config = dict(
    model="model that answers yes/no questions on an image's attributes",
    dataset='regions of photos with short descriptions (Visual Genome)',
    train_examples=203450,
    image_size=64,
    crop_scale_min=1,
    horizontal_flip=False,
    translate=0.06,
    rotation_deg=10,
    color_jitter=0.2,
    cutout=0.4,
    questions_per_image=8,
    encoder_arch='resnet',
    encoder_norm='groupnorm',
    encoder_activation='celu',
    encoder_weight_standardization=True,
    encoder_channel_attention='se',
    encoder_depths=[3, 6, 3],
    encoder_kernel_size=3,
    encoder_stem='deep',
    encoder_avg_pool_shortcut=False,
    encoder_dropout=0.05,
    encoder_widths=[96, 192, 384],
    fusion='prefix',
    fusion_encoder_width=192,
    fusion_encoder_layers=7,
    fusion_encoder_norm='layernorm',
    fusion_encoder_norm_position='pre',
    fusion_encoder_activation='quick_gelu',
    fusion_encoder_mlp_ratio=4,
    fusion_encoder_head_dim=32,
    fusion_encoder_fused_qkv=True,
    fusion_encoder_bias='all',
    fusion_encoder_qk_norm=True,
    fusion_encoder_parallel_block=False,
    fusion_encoder_inner_norm=True,
    fusion_encoder_positions='rope',
    fusion_encoder_connector='linear',
    init='xavier_uniform',
    residual_init='scaled_by_depth',
    optimizer='muon',
    muon_scale='match_rms_adamw',
    learning_rate=0.0033,
    momentum=0.95,
    nesterov=True,
    orthogonalizer='newton_schulz_5',
    adamw_lr_other_params=0.0021,
    max_grad_norm=1.0,
    max_steps=6300,
    batch_size=64,
    epochs=2.0,
    lr_schedule='poly',
    final_lr_fraction=0,
    warmup_steps=310,
    weight_decay=0.2,
    adamw_weight_decay_other_params=0.05,
)
Rows from block 4 of the fusion encoder of a small model that answers yes/no questions on an image's attributes, named by matrix and row number. Rows with one number belong to one neuron. Each number is 200 + 40 x the weight over its row's rms, rounded and kept within 0 to 999. All counts start at 0. After the name is the row's rms in percent of the matrix's.
After each neuron's rows are labels from the 100 texts, of 14976, where the neuron reaches its highest value: "tokens" is the input token at the peak. Only what is clearly more common there than usual is listed. The data: regions of photos with short descriptions (Visual Genome).
# fc1: MLP up (fusion_encoder.blocks.4.mlp.fc1.weight, 768x192), inputs 0-95
# fc2: MLP down (fusion_encoder.blocks.4.mlp.fc2.weight, 192x768, transposed), outputs 0-95

fc1.184,093,185,179,209,184,180,255,208,205,164,209,160,207,187,219,163,276,180,216,208,217,182,120,258,192,179,222,243,223,172,126,234,201,242,220,169,128,182,243,209,192,238,161,243,224,140,190,196,192,216,270,202,268,174,220,199,206,233,124,290,115,214,160,166,257,186,186,170,183,229,225,198,181,146,226,205,202,201,278,118,158,241,138,202,118,165,214,180,213,191,183,291,185,254,209,99,252
fc2.184,073,214,198,220,163,257,204,166,226,169,237,207,256,210,227,258,173,193,184,193,235,220,249,120,190,213,135,180,186,251,253,152,198,168,190,183,208,162,211,305,193,205,227,149,111,213,200,149,120,194,117,155,146,202,248,180,164,212,257,196,218,171,201,246,153,194,222,192,270,173,128,279,184,228,204,199,150,225,218,284,238,186,215,199,220,224,245,224,163,211,186,170,213,120,215,308,136
tokens: "playing"; "pink"; "tennis"; "snow"

fc1.226,126,217,226,220,245,251,184,225,262,232,107,284,206,223,205,210,241,239,237,197,176,172,215,181,181,179,201,185,216,186,245,154,184,204,111,168,183,305,144,228,156,184,225,161,218,271,197,198,256,121,193,163,254,251,187,228,179,179,149,209,135,256,171,165,177,220,186,204,192,169,248,250,237,189,154,209,184,245,226,158,208,186,199,247,233,270,245,268,141,135,189,209,240,269,143,152,182
fc2.226,160,209,234,185,194,242,244,187,206,218,268,173,217,202,176,233,215,168,177,173,136,142,109,221,191,235,250,215,155,157,166,220,193,227,179,186,170,170,217,203,222,203,159,250,243,157,203,279,172,234,175,199,167,176,211,131,242,139,229,243,272,213,201,230,166,140,288,224,171,211,144,214,197,164,219,166,145,268,195,182,147,240,193,214,189,250,186,159,205,244,221,191,191,160,230,261,254
tokens: "red"; "yellow"; "shirt"

fc1.103,146,238,208,246,214,182,198,223,221,301,135,200,211,232,250,232,267,254,165,199,184,200,181,156,214,220,184,241,172,223,158,203,187,148,200,171,255,185,211,244,117,216,216,213,172,201,205,211,181,220,216,144,230,150,215,249,122,163,134,219,194,229,167,217,211,188,159,201,202,127,241,211,141,211,196,222,225,258,177,128,238,185,177,229,228,191,282,224,162,170,223,223,202,226,152,240,153
fc2.103,206,144,207,142,173,260,257,242,165,137,300,168,215,211,171,216,145,159,236,206,128,177,89,193,231,198,94,238,166,161,262,155,160,230,169,202,99,139,183,171,212,216,192,188,256,283,194,194,205,188,167,176,180,186,209,155,292,256,289,233,180,176,231,164,202,225,215,239,208,222,221,153,182,190,231,212,264,160,146,241,166,165,292,241,214,175,183,214,130,203,174,160,211,173,202,207,151
tokens: "yellow"; "brown"; "red"

fc1.372,254,214,222,233,235,142,109,171,232,195,198,196,147,201,227,180,173,167,211,256,231,215,232,264,245,202,185,215,205,238,212,199,178,240,208,165,228,202,220,174,139,221,187,190,98,214,238,206,194,198,110,251,161,208,231,214,181,226,205,231,252,151,254,209,241,255,197,225,182,203,243,209,127,209,244,175,247,218,201,184,242,254,94,199,291,193,125,193,204,182,211,126,234,172,155,150,213
fc2.372,166,204,144,215,241,152,180,131,199,134,255,213,212,183,90,211,209,208,192,150,172,284,212,180,181,186,176,186,165,213,126,269,162,209,249,245,241,220,133,152,253,229,211,229,237,160,154,207,184,157,231,188,214,156,184,206,225,208,183,207,181,202,232,138,196,208,196,160,173,183,180,200,275,141,132,177,120,240,223,293,181,212,213,248,166,143,176,166,152,219,161,275,91,174,224,272,199
tokens: "grass"; "snow"; "zebra"

fc1.699,080,142,215,203,161,102,216,183,196,301,162,289,227,112,211,223,123,185,175,130,248,282,211,145,124,198,197,190,178,294,189,202,163,174,244,211,224,193,225,175,153,205,230,253,199,214,143,130,229,173,215,239,165,245,252,166,213,216,195,123,211,261,251,225,157,167,222,149,208,176,239,156,223,275,265,218,143,259,186,229,188,219,190,207,249,219,200,148,201,109,267,153,171,238,225,209,191
fc2.699,069,241,171,189,233,192,166,242,140,178,183,186,215,276,182,181,199,223,255,231,86,89,229,232,279,157,228,161,215,172,232,142,158,225,173,232,206,210,225,214,198,191,143,192,186,128,224,300,167,215,209,186,264,200,202,178,177,119,223,288,225,216,190,174,173,204,208,223,184,206,208,211,194,227,108,212,254,180,237,147,141,208,179,220,220,203,201,239,249,261,158,140,150,144,160,221,244
tokens: "pizza"; "sauce"; "broccoli"

fc1.349,156,226,183,166,165,214,115,98,251,249,208,153,152,175,156,211,158,191,218,137,209,245,230,198,218,170,126,255,176,160,167,182,228,170,175,195,210,214,184,217,233,288,191,217,125,171,170,177,109,138,210,202,237,176,222,187,172,237,199,204,217,229,218,192,214,177,258,190,225,232,219,198,208,237,275,200,210,244,268,177,227,123,151,188,159,176,153,194,173,221,205,173,223,176,243,178,267
fc2.349,173,190,206,168,264,159,170,194,181,226,225,158,180,172,207,86,148,183,198,250,227,238,263,178,211,180,160,148,202,181,175,195,240,281,197,205,212,226,204,184,138,198,208,215,250,151,149,186,204,158,166,227,275,154,170,129,191,208,137,154,165,138,236,184,270,109,170,235,246,197,179,180,195,206,225,211,190,191,209,122,237,265,180,210,189,196,162,210,193,180,189,119,203,206,133,203,138
tokens: "man"; "person"; "woman"

fc1.12,080,175,184,168,199,229,254,247,247,189,210,202,247,211,148,209,154,220,225,260,238,283,235,212,227,182,185,274,177,202,264,163,204,180,214,292,77,178,158,209,167,207,292,161,188,176,132,252,209,159,173,115,139,215,189,184,231,211,209,207,201,216,212,151,197,198,150,216,201,176,164,173,207,157,192,207,270,192,224,211,157,186,248,180,165,181,179,216,137,225,174,214,228,155,297,158,188
fc2.12,084,169,203,237,206,204,152,157,135,205,145,150,190,139,248,213,225,167,195,174,173,169,181,247,200,176,207,128,180,224,178,170,216,229,189,167,219,126,246,217,205,208,150,221,175,302,227,156,156,200,231,172,235,155,211,211,223,189,216,209,127,192,178,218,208,196,247,184,147,296,218,145,199,224,153,221,167,180,151,221,239,220,172,124,187,209,243,162,151,198,273,199,184,208,145,207,221
tokens: "yellow"; "orange"; "blue"; "hair"

fc1.210,097,237,233,217,149,210,173,203,154,184,222,175,240,112,168,240,206,157,184,153,311,215,224,215,247,179,240,239,181,206,142,304,220,214,175,199,172,183,196,171,219,165,175,198,194,246,186,175,242,149,185,231,203,211,256,201,94,232,179,211,162,136,157,98,246,282,108,237,183,190,202,227,251,172,217,148,195,146,246,216,148,179,179,194,186,175,234,204,168,259,179,202,93,250,229,180,147
fc2.210,073,229,184,191,259,247,137,159,173,200,216,265,226,237,180,169,136,246,232,234,175,202,218,254,188,226,211,209,242,235,268,157,245,220,243,229,105,177,245,135,239,216,123,154,193,230,206,135,182,276,142,177,138,183,156,250,195,206,270,227,249,196,232,207,176,250,209,172,197,198,165,256,212,209,136,218,148,204,174,210,178,133,248,165,226,175,203,228,201,184,244,208,193,164,170,177,300
tokens: "standing"; "air"

fc1.27,251,203,218,248,235,168,190,236,111,123,231,157,170,173,174,148,170,205,232,215,223,192,161,154,215,216,207,207,289,191,189,215,143,195,267,209,77,202,220,113,204,234,183,252,279,194,170,227,236,174,182,239,175,214,231,175,186,180,203,207,207,170,226,173,218,114,202,257,217,211,146,230,187,212,213,148,215,219,232,207,178,213,212,209,170,180,191,240,205,231,223,199,203,262,271,206,222
fc2.27,176,239,204,186,210,126,170,137,197,240,190,132,161,220,158,132,175,241,207,177,197,254,353,164,194,170,196,185,196,234,231,124,294,245,178,250,195,276,196,216,172,201,184,193,200,113,179,181,180,221,185,236,253,139,208,136,232,216,249,142,210,213,207,186,162,162,179,162,197,154,146,200,225,166,211,236,196,189,216,157,189,173,257,190,124,224,174,221,172,201,218,117,180,164,142,192,201
tokens: "teddy"; "hydrant"; "vase"; "animal"

fc1.643,102,197,210,225,233,181,229,185,224,129,170,212,204,293,203,160,181,224,198,130,126,238,188,228,247,207,270,211,195,219,189,168,226,233,117,225,98,208,182,188,198,186,199,133,183,225,210,214,176,232,225,141,176,198,165,230,219,156,258,210,192,217,222,139,185,226,131,187,151,154,206,239,204,100,141,232,245,191,144,192,178,185,244,186,201,192,233,223,200,212,247,214,225,169,217,234,239
fc2.643,114,226,181,206,226,200,151,252,166,227,179,192,139,131,270,218,206,169,250,204,191,124,152,231,205,226,178,206,171,128,242,191,162,134,290,197,288,180,185,175,244,186,213,224,210,282,207,178,173,242,221,160,204,231,231,225,168,174,144,168,167,201,182,177,191,223,233,211,206,253,141,185,206,221,203,191,244,213,307,220,174,207,147,198,211,195,229,258,160,187,183,214,137,197,133,187,126
tokens: "red"; "two"

fc1.177,149,187,190,184,251,191,304,204,251,167,179,152,218,238,199,339,179,240,184,107,241,202,160,253,218,191,232,219,153,202,184,204,175,177,224,220,105,178,205,139,177,204,274,226,179,230,191,213,238,162,161,135,178,132,131,196,193,160,261,131,202,174,190,184,197,213,122,192,177,222,195,136,192,164,225,266,142,231,164,158,207,193,184,212,247,188,201,243,163,148,252,194,261,189,145,194,172
fc2.177,200,174,214,181,207,268,203,161,229,212,202,215,191,117,239,167,239,159,243,262,144,175,150,187,229,190,143,176,255,221,203,140,206,191,147,268,255,185,161,157,196,236,201,199,213,259,182,127,242,232,238,203,197,258,212,203,205,200,109,216,218,179,258,221,233,228,260,233,230,204,202,171,179,193,175,168,226,229,361,223,218,184,168,197,177,206,151,204,230,282,248,162,153,213,188,145,139
tokens: "standing"; "legs"; "holding"

fc1.334,084,187,115,178,213,173,140,196,188,149,225,202,256,187,216,195,206,197,157,162,283,239,219,238,177,184,197,236,147,141,222,247,163,139,215,245,110,235,221,163,216,237,214,271,164,212,209,181,228,193,227,141,144,199,224,181,195,170,224,198,136,239,224,131,246,205,234,211,181,258,157,201,227,254,186,190,208,273,163,207,164,245,192,220,177,201,179,193,192,197,161,177,176,137,227,142,237
fc2.334,074,204,266,187,166,191,280,138,233,204,207,228,153,237,211,172,175,172,284,135,123,164,213,151,231,223,207,160,271,305,161,197,247,212,172,222,241,131,198,273,177,165,222,165,244,194,179,189,184,176,183,255,201,188,148,217,199,148,206,144,244,161,167,260,192,201,163,194,222,176,260,267,173,152,212,215,224,159,220,264,211,206,254,135,210,219,163,166,182,210,244,301,231,178,146,238,207
tokens: "man"; "person"; "woman"

fc1.310,117,213,223,195,196,173,223,249,210,241,196,236,163,187,173,255,155,197,205,211,197,218,185,253,190,224,218,141,171,248,266,253,240,262,224,164,229,135,149,185,253,225,122,232,203,137,220,297,209,190,240,237,216,204,151,204,155,252,178,275,210,188,175,265,240,231,132,198,196,190,222,182,271,145,180,228,157,193,234,186,219,206,219,280,213,141,206,169,167,184,172,218,153,168,174,179,154
fc2.310,092,182,173,251,211,203,175,154,196,213,258,225,271,181,198,136,258,194,182,234,175,174,264,209,177,226,245,248,184,185,207,211,207,237,212,116,208,220,263,221,257,127,157,139,204,240,215,148,175,184,177,201,111,138,181,221,224,155,266,270,271,156,203,179,177,187,211,217,193,141,162,279,212,206,159,200,85,206,135,253,171,202,184,171,177,170,217,189,163,120,195,157,126,182,196,216,234
tokens: "horse"; "elephant"

fc1.127,065,232,194,158,255,201,153,196,207,243,161,192,187,141,273,166,176,199,194,227,257,149,189,214,135,244,188,133,128,124,132,190,208,197,178,216,214,205,196,183,268,209,251,163,214,242,178,202,174,215,233,207,140,177,150,211,160,270,126,160,176,158,157,175,199,183,186,161,227,231,175,248,192,253,220,136,178,295,225,170,173,164,259,139,149,201,233,192,219,208,207,209,221,218,177,280,272
fc2.127,059,189,185,291,221,154,175,178,203,89,225,226,213,264,184,192,177,229,201,244,215,161,199,177,228,170,189,280,214,274,276,242,231,236,186,162,173,120,174,258,207,197,240,159,237,194,187,205,198,211,230,117,167,199,203,214,154,209,216,266,164,215,252,228,166,193,150,228,161,201,184,201,245,204,170,266,221,217,205,223,212,240,230,267,237,205,124,166,196,170,187,193,171,132,284,153,165
tokens: "cow"

fc1.479,076,251,223,157,208,214,199,136,197,174,205,111,199,239,181,192,230,207,163,220,219,201,280,185,141,205,178,192,188,240,178,205,174,152,194,246,231,172,212,260,203,299,229,215,168,248,215,198,149,256,227,136,222,207,243,192,142,215,140,267,121,184,147,216,214,198,238,207,238,157,177,255,165,121,286,197,216,188,216,229,167,213,148,193,171,131,234,224,221,255,239,182,265,255,219,217,161
fc2.479,065,207,221,243,167,239,212,246,240,118,189,249,207,114,202,182,205,186,223,238,212,202,121,212,166,245,180,195,248,138,263,207,158,211,204,167,187,217,173,195,260,137,252,135,245,202,148,172,218,150,139,204,173,114,108,226,287,260,220,190,206,244,228,265,212,180,179,139,155,264,143,188,222,187,183,222,222,238,194,220,245,216,209,229,224,207,204,108,172,203,165,166,221,169,235,168,248
tokens: "playing"; "holding"; "field"; "water"

fc1.451,093,196,97,228,192,171,230,190,178,211,211,144,154,175,143,168,227,213,132,175,284,110,205,170,194,225,162,277,245,170,237,225,166,189,234,260,182,203,190,219,167,250,195,159,217,129,225,179,241,186,115,251,204,204,196,187,130,148,221,123,266,145,243,205,187,236,194,172,273,191,183,104,235,212,229,192,192,168,202,197,268,199,171,238,176,215,214,153,201,184,208,153,222,221,91,125,217
fc2.451,080,223,177,217,224,132,196,205,227,241,201,155,239,195,172,170,188,238,228,258,239,191,352,206,146,129,184,103,183,190,99,124,230,161,192,181,216,235,227,199,157,190,178,218,225,170,146,183,249,185,170,221,287,169,195,138,224,163,166,212,163,282,204,208,265,148,201,150,161,243,185,220,208,148,156,207,245,191,108,122,189,222,225,171,222,196,232,236,138,192,253,179,118,188,175,269,134
tokens: "teddy"; "cell"; "hydrant"; "tennis"

fc1.380,142,186,275,236,227,226,280,286,294,196,189,225,220,256,198,246,231,193,185,147,195,220,138,291,192,218,233,198,191,251,208,146,134,212,193,204,133,175,156,135,139,209,254,258,264,218,223,156,254,202,223,210,173,218,136,213,214,220,247,174,149,238,150,258,194,183,163,248,169,227,232,178,210,145,175,237,201,185,214,164,240,182,156,250,224,174,221,254,181,186,204,239,212,195,117,192,142
fc2.380,199,179,174,156,214,156,231,184,215,244,240,169,191,193,213,264,205,219,230,212,106,156,141,181,197,188,168,237,244,191,192,196,231,179,172,193,265,252,207,176,273,179,262,215,193,188,161,219,265,247,222,163,223,193,209,76,268,148,183,201,175,143,259,157,184,208,215,210,235,225,192,248,168,214,187,171,184,229,226,192,144,172,239,192,218,215,266,205,208,217,188,174,193,223,324,172,277
tokens: "grass"; "standing"; "field"; "walking"

fc1.642,056,191,209,165,201,126,242,249,191,226,307,155,126,205,222,229,232,211,223,256,176,216,182,196,180,167,208,190,225,196,199,191,189,218,131,245,189,199,155,301,207,155,247,235,232,205,201,189,188,191,116,226,198,202,115,207,186,225,270,198,231,244,194,252,174,208,229,141,205,186,203,159,201,274,198,186,234,209,241,139,199,198,184,175,193,175,171,81,195,271,223,160,203,225,167,185,223
fc2.642,059,137,218,204,162,230,194,156,272,206,85,204,271,167,153,259,231,194,167,161,254,164,235,206,192,221,222,146,182,188,193,157,228,204,205,187,288,171,223,202,278,249,186,214,119,206,183,191,159,250,189,202,224,181,213,167,182,243,158,199,209,150,243,135,139,266,185,184,178,219,180,157,218,194,248,222,118,201,193,253,196,191,276,178,178,217,290,223,154,237,202,187,248,212,196,212,219
tokens: "pizza"; "cheese"; "broccoli"; "meat"

fc1.72,123,226,188,224,220,249,253,190,262,219,150,194,194,214,190,280,203,221,219,160,186,192,173,180,199,168,196,241,179,252,191,140,139,120,161,174,95,206,149,235,138,179,252,204,190,243,247,207,239,255,138,161,235,203,178,181,168,228,221,186,168,228,115,213,154,201,169,205,253,203,226,181,189,173,215,245,221,253,244,142,192,217,196,252,250,174,226,238,148,236,225,171,268,261,206,264,224
fc2.72,157,190,160,178,150,188,191,201,194,136,172,195,208,179,191,168,228,189,212,209,172,197,112,214,237,203,245,206,209,208,240,140,198,220,251,213,213,131,230,218,248,201,164,192,223,212,159,286,269,175,206,187,192,197,133,215,311,158,194,259,162,207,199,214,179,171,208,246,162,206,174,213,179,117,228,168,173,216,134,214,209,196,166,207,234,220,84,276,238,177,190,189,235,184,166,189,229
tokens: "standing"; "wearing"; "playing"; "holding"

fc1.102,064,207,180,196,235,186,156,160,188,164,131,252,165,209,278,180,180,230,175,204,224,174,233,179,225,225,208,236,226,222,208,245,181,124,224,279,128,241,215,232,207,222,174,162,253,238,191,212,188,197,186,200,196,131,191,240,218,270,178,244,257,257,176,153,222,155,208,171,115,266,160,212,155,243,177,235,185,205,146,190,186,247,186,209,129,144,139,192,174,190,169,224,229,238,166,205,148
fc2.102,056,204,180,183,133,202,190,177,215,248,206,199,237,228,144,207,204,147,219,149,160,241,189,192,168,152,213,180,117,152,201,247,212,275,237,161,293,158,229,216,189,208,255,232,148,162,206,160,204,153,219,200,157,268,222,124,227,111,207,202,189,173,219,216,195,261,153,205,194,191,269,181,207,238,171,154,303,151,159,255,160,148,217,265,226,228,228,136,189,176,242,150,206,207,280,212,169
tokens: "cow"; "elephant"

fc1.187,067,259,189,145,249,212,139,216,219,176,224,222,187,231,190,208,189,244,201,234,141,220,216,221,244,210,182,184,188,147,325,207,240,235,149,197,228,133,153,267,207,220,245,266,246,145,220,262,183,209,111,162,261,199,187,264,127,211,147,181,234,238,189,235,220,227,195,199,196,176,172,210,173,208,163,183,149,262,182,181,212,249,176,176,221,171,227,106,129,139,198,216,169,209,157,197,321
fc2.187,061,187,229,245,168,184,140,244,251,203,224,179,186,164,225,148,187,165,204,241,262,180,246,174,126,202,198,218,196,184,203,221,190,262,295,166,244,204,223,218,245,172,144,162,170,232,174,153,231,165,204,225,146,218,179,248,271,226,270,200,209,217,239,206,192,248,224,223,237,232,133,166,247,211,202,226,158,190,265,277,203,184,235,218,171,171,212,108,176,260,209,202,174,200,296,186,153
tokens: "horse"; "train"

fc1.170,158,260,205,184,223,197,281,236,238,222,241,190,250,184,165,260,185,195,225,185,204,229,129,156,200,159,241,165,163,192,191,152,173,165,161,204,45,194,198,214,160,202,191,262,234,225,197,223,248,245,173,208,207,257,230,205,244,165,208,152,241,164,172,249,170,261,199,185,177,202,207,201,286,199,171,194,136,273,209,269,156,161,222,177,225,179,197,169,199,166,178,129,319,146,199,179,247
fc2.170,203,245,199,199,145,244,202,204,163,128,203,189,223,303,275,204,259,226,182,219,127,222,211,215,229,185,133,252,206,189,201,148,147,204,230,195,268,180,257,214,206,196,188,169,186,199,159,155,217,213,220,190,211,127,195,231,132,200,87,272,203,281,198,195,229,158,171,216,215,244,165,239,153,177,237,211,159,155,178,172,203,185,139,196,247,160,238,153,154,181,206,225,250,263,204,212,163
tokens: "tank"; "poles"

fc1.618,080,229,189,149,187,206,167,199,137,148,218,168,268,195,153,215,195,160,192,189,188,192,182,118,226,182,261,230,155,164,217,147,256,217,290,117,217,213,198,244,184,141,176,199,287,238,161,218,247,144,113,234,202,205,190,156,230,260,273,191,210,110,223,137,209,182,217,252,163,201,179,162,225,213,229,143,150,229,193,213,231,127,218,199,217,233,153,200,187,156,198,174,146,231,284,234,198
fc2.618,068,146,230,215,246,253,171,148,271,223,127,285,211,199,247,167,213,242,198,219,231,211,244,209,208,268,236,167,211,196,127,239,157,144,200,300,240,143,156,191,174,200,217,234,140,174,190,173,262,141,216,210,198,148,202,215,186,158,153,263,220,235,155,217,213,177,134,205,191,191,208,228,226,171,229,183,231,157,200,160,207,288,174,228,161,189,193,190,205,232,118,231,238,226,156,170,135
tokens: "red"; "yellow"; "pink"

fc1.760,108,194,208,208,192,175,286,284,224,234,171,194,236,221,248,226,222,114,217,242,210,191,112,223,201,165,240,192,147,181,206,186,139,164,210,253,162,256,181,195,231,179,217,204,192,184,163,210,281,222,250,188,204,264,170,169,185,222,180,137,286,165,237,154,141,239,191,190,212,186,194,231,211,198,195,204,195,227,165,212,175,186,160,249,222,172,153,223,168,231,224,152,179,124,231,217,168
fc2.760,137,173,237,249,235,192,198,203,221,207,220,213,160,202,106,235,234,264,173,131,172,198,248,165,221,200,221,195,218,230,189,128,187,195,185,162,199,129,165,186,169,225,222,190,220,244,237,181,320,200,81,132,213,98,255,308,234,146,281,245,230,204,248,230,222,266,162,166,201,192,254,239,215,165,227,203,216,178,230,232,219,264,176,176,231,155,226,218,236,180,191,201,263,196,144,222,197
tokens: "red"; "green"; "yellow"; "pink"

fc1.432,143,194,262,174,221,223,161,326,186,157,201,197,139,224,317,162,140,149,244,260,190,208,172,211,233,218,156,178,195,222,273,125,189,208,177,219,227,161,191,211,173,198,174,202,177,184,227,291,231,145,142,180,244,234,203,185,163,217,168,260,234,198,213,280,233,266,205,193,212,200,208,213,187,238,185,240,116,147,218,144,229,309,166,223,189,197,190,124,114,216,197,212,204,192,188,213,311
fc2.432,118,172,194,244,163,190,215,202,267,174,248,212,228,160,173,174,237,194,155,279,187,246,182,141,156,209,244,223,242,159,173,265,167,198,213,166,223,201,177,265,253,149,155,227,230,244,204,132,138,197,282,151,119,202,205,154,213,262,225,206,190,177,236,242,181,208,194,195,198,200,95,236,190,205,163,191,103,202,146,318,183,262,217,175,208,132,202,177,192,214,167,154,144,229,241,192,171
tokens: "horse"; "zebra"; "tree"; "train"

fc1.446,098,185,157,182,182,177,306,155,220,164,159,191,160,233,156,211,213,200,217,145,223,190,151,178,153,230,209,292,149,230,179,322,178,265,283,169,205,197,221,263,199,178,214,196,279,211,188,244,223,114,198,232,202,151,143,236,139,299,232,183,220,222,235,207,182,189,166,175,134,183,159,189,234,141,174,265,136,175,209,209,201,234,195,243,229,187,187,87,153,244,129,222,193,153,216,170,208
fc2.446,075,277,169,189,171,147,175,171,172,183,201,251,269,186,230,268,154,207,216,245,157,177,241,235,243,217,185,197,174,172,163,187,240,184,209,190,242,223,245,183,242,220,167,221,155,199,247,164,197,271,191,152,142,193,248,247,180,174,236,213,229,172,128,272,187,220,213,164,254,251,201,279,254,182,179,101,215,213,199,275,170,137,243,232,73,178,214,216,231,233,185,245,185,222,210,192,183
tokens: "horse"

fc1.85,076,137,228,167,193,162,171,140,244,180,208,250,222,125,178,210,225,174,181,174,253,220,162,214,159,153,219,209,313,276,181,254,195,261,227,238,254,229,219,246,172,162,178,164,172,193,176,142,272,134,143,159,256,187,188,168,181,132,172,260,201,254,279,216,108,132,176,171,141,223,276,196,201,229,193,197,197,179,213,231,189,254,157,170,172,246,170,204,215,187,151,270,117,158,139,174,222
fc2.85,067,238,200,187,213,145,198,231,177,226,234,192,180,247,266,151,270,218,250,220,145,166,283,190,316,189,175,191,129,168,207,184,232,187,161,209,207,221,221,171,164,280,227,213,137,223,209,305,179,304,258,209,228,216,286,230,157,165,249,147,206,138,160,175,248,241,227,252,266,200,134,253,175,188,204,210,200,218,224,144,167,138,182,161,165,175,283,221,204,220,298,164,253,205,210,243,231
tokens: "pizza"; "broccoli"

fc1.566,129,194,206,236,212,289,268,232,290,168,154,207,167,256,167,232,206,264,242,212,223,272,210,195,228,190,206,245,169,134,184,137,145,246,170,212,73,188,189,179,214,193,228,168,239,250,220,150,246,193,167,159,128,172,185,254,207,216,200,282,159,288,199,243,228,266,217,159,178,241,184,150,222,97,177,211,250,179,178,157,145,142,237,185,248,187,224,204,132,154,201,142,259,211,200,237,162
fc2.566,137,244,184,200,243,265,186,208,78,229,257,178,235,135,211,190,212,126,218,230,103,166,141,237,191,186,213,180,197,149,252,247,217,179,197,121,259,200,222,247,196,256,224,197,171,195,147,138,144,238,203,211,203,244,228,208,292,142,153,199,221,161,219,149,163,137,219,207,182,224,208,186,177,222,217,177,110,160,270,253,215,181,131,166,158,258,215,205,246,256,241,229,155,237,196,148,203
tokens: "standing"; "legs"; "grass"; "walking"

fc1.761,064,194,205,230,215,169,272,203,192,222,172,218,117,229,282,203,159,198,182,183,218,122,214,190,184,250,226,267,135,269,118,178,140,131,225,181,171,165,217,279,224,171,219,195,145,199,168,211,161,228,170,206,178,225,173,249,203,163,214,194,216,153,198,159,254,223,222,126,197,203,158,227,224,247,141,236,199,110,234,224,176,147,229,203,233,116,241,174,157,220,237,233,176,229,269,186,151
fc2.761,059,185,205,217,159,191,135,135,219,183,140,179,287,214,185,289,252,177,202,142,217,209,208,257,226,225,231,171,219,180,300,280,322,187,264,195,147,219,265,127,178,205,226,138,201,202,265,210,197,178,195,184,141,175,231,231,167,231,250,195,222,263,189,289,154,208,198,208,192,188,270,145,230,231,266,188,218,252,187,251,218,166,186,162,168,262,165,179,196,216,142,185,171,158,239,199,265
tokens: "yellow"; "pink"; "red"; "broccoli"

fc1.344,087,233,107,208,209,163,179,154,192,189,211,222,142,187,244,132,234,296,161,174,272,121,229,207,175,194,194,293,225,179,146,167,163,264,222,166,156,225,204,266,136,188,265,234,204,128,140,87,214,197,122,245,235,134,230,182,139,128,223,204,243,194,228,156,230,157,194,156,249,218,189,151,230,214,241,246,217,162,240,226,293,148,201,176,210,227,140,211,211,159,223,210,225,204,162,148,220
fc2.344,086,206,194,233,218,146,158,229,151,232,180,155,210,235,169,183,152,220,259,157,140,173,236,151,189,135,168,161,174,231,190,180,206,172,151,236,172,278,245,195,115,213,160,211,239,156,203,267,248,154,213,219,229,252,172,134,200,185,182,209,158,220,214,171,181,180,202,194,145,212,246,137,164,189,184,210,265,143,170,116,190,189,200,253,224,205,225,219,180,162,250,135,210,205,155,210,162
tokens: "teddy"; "hydrant"; "man"; "train"

fc1.279,134,244,186,212,267,264,253,222,244,236,139,146,215,280,198,207,198,127,176,200,165,184,179,166,137,257,274,234,233,208,200,171,188,247,228,184,136,219,139,231,212,243,219,198,229,178,160,124,290,188,164,128,178,236,221,209,201,214,189,202,230,204,312,213,154,252,121,163,170,177,238,167,258,185,196,169,177,195,176,229,207,171,150,250,168,204,197,152,215,199,179,138,219,72,183,186,161
fc2.279,153,200,215,195,186,157,192,189,162,218,238,219,200,224,194,268,182,210,194,282,174,184,199,154,217,175,129,171,124,184,165,167,187,137,116,212,132,183,169,156,173,233,231,184,213,145,228,252,147,257,211,228,249,233,227,262,192,170,242,183,230,122,129,181,260,197,193,269,250,209,223,214,213,197,264,209,278,287,208,205,223,168,138,99,227,175,214,247,235,203,220,257,164,245,164,196,236
tokens: "red"; "blue"; "green"; "purple"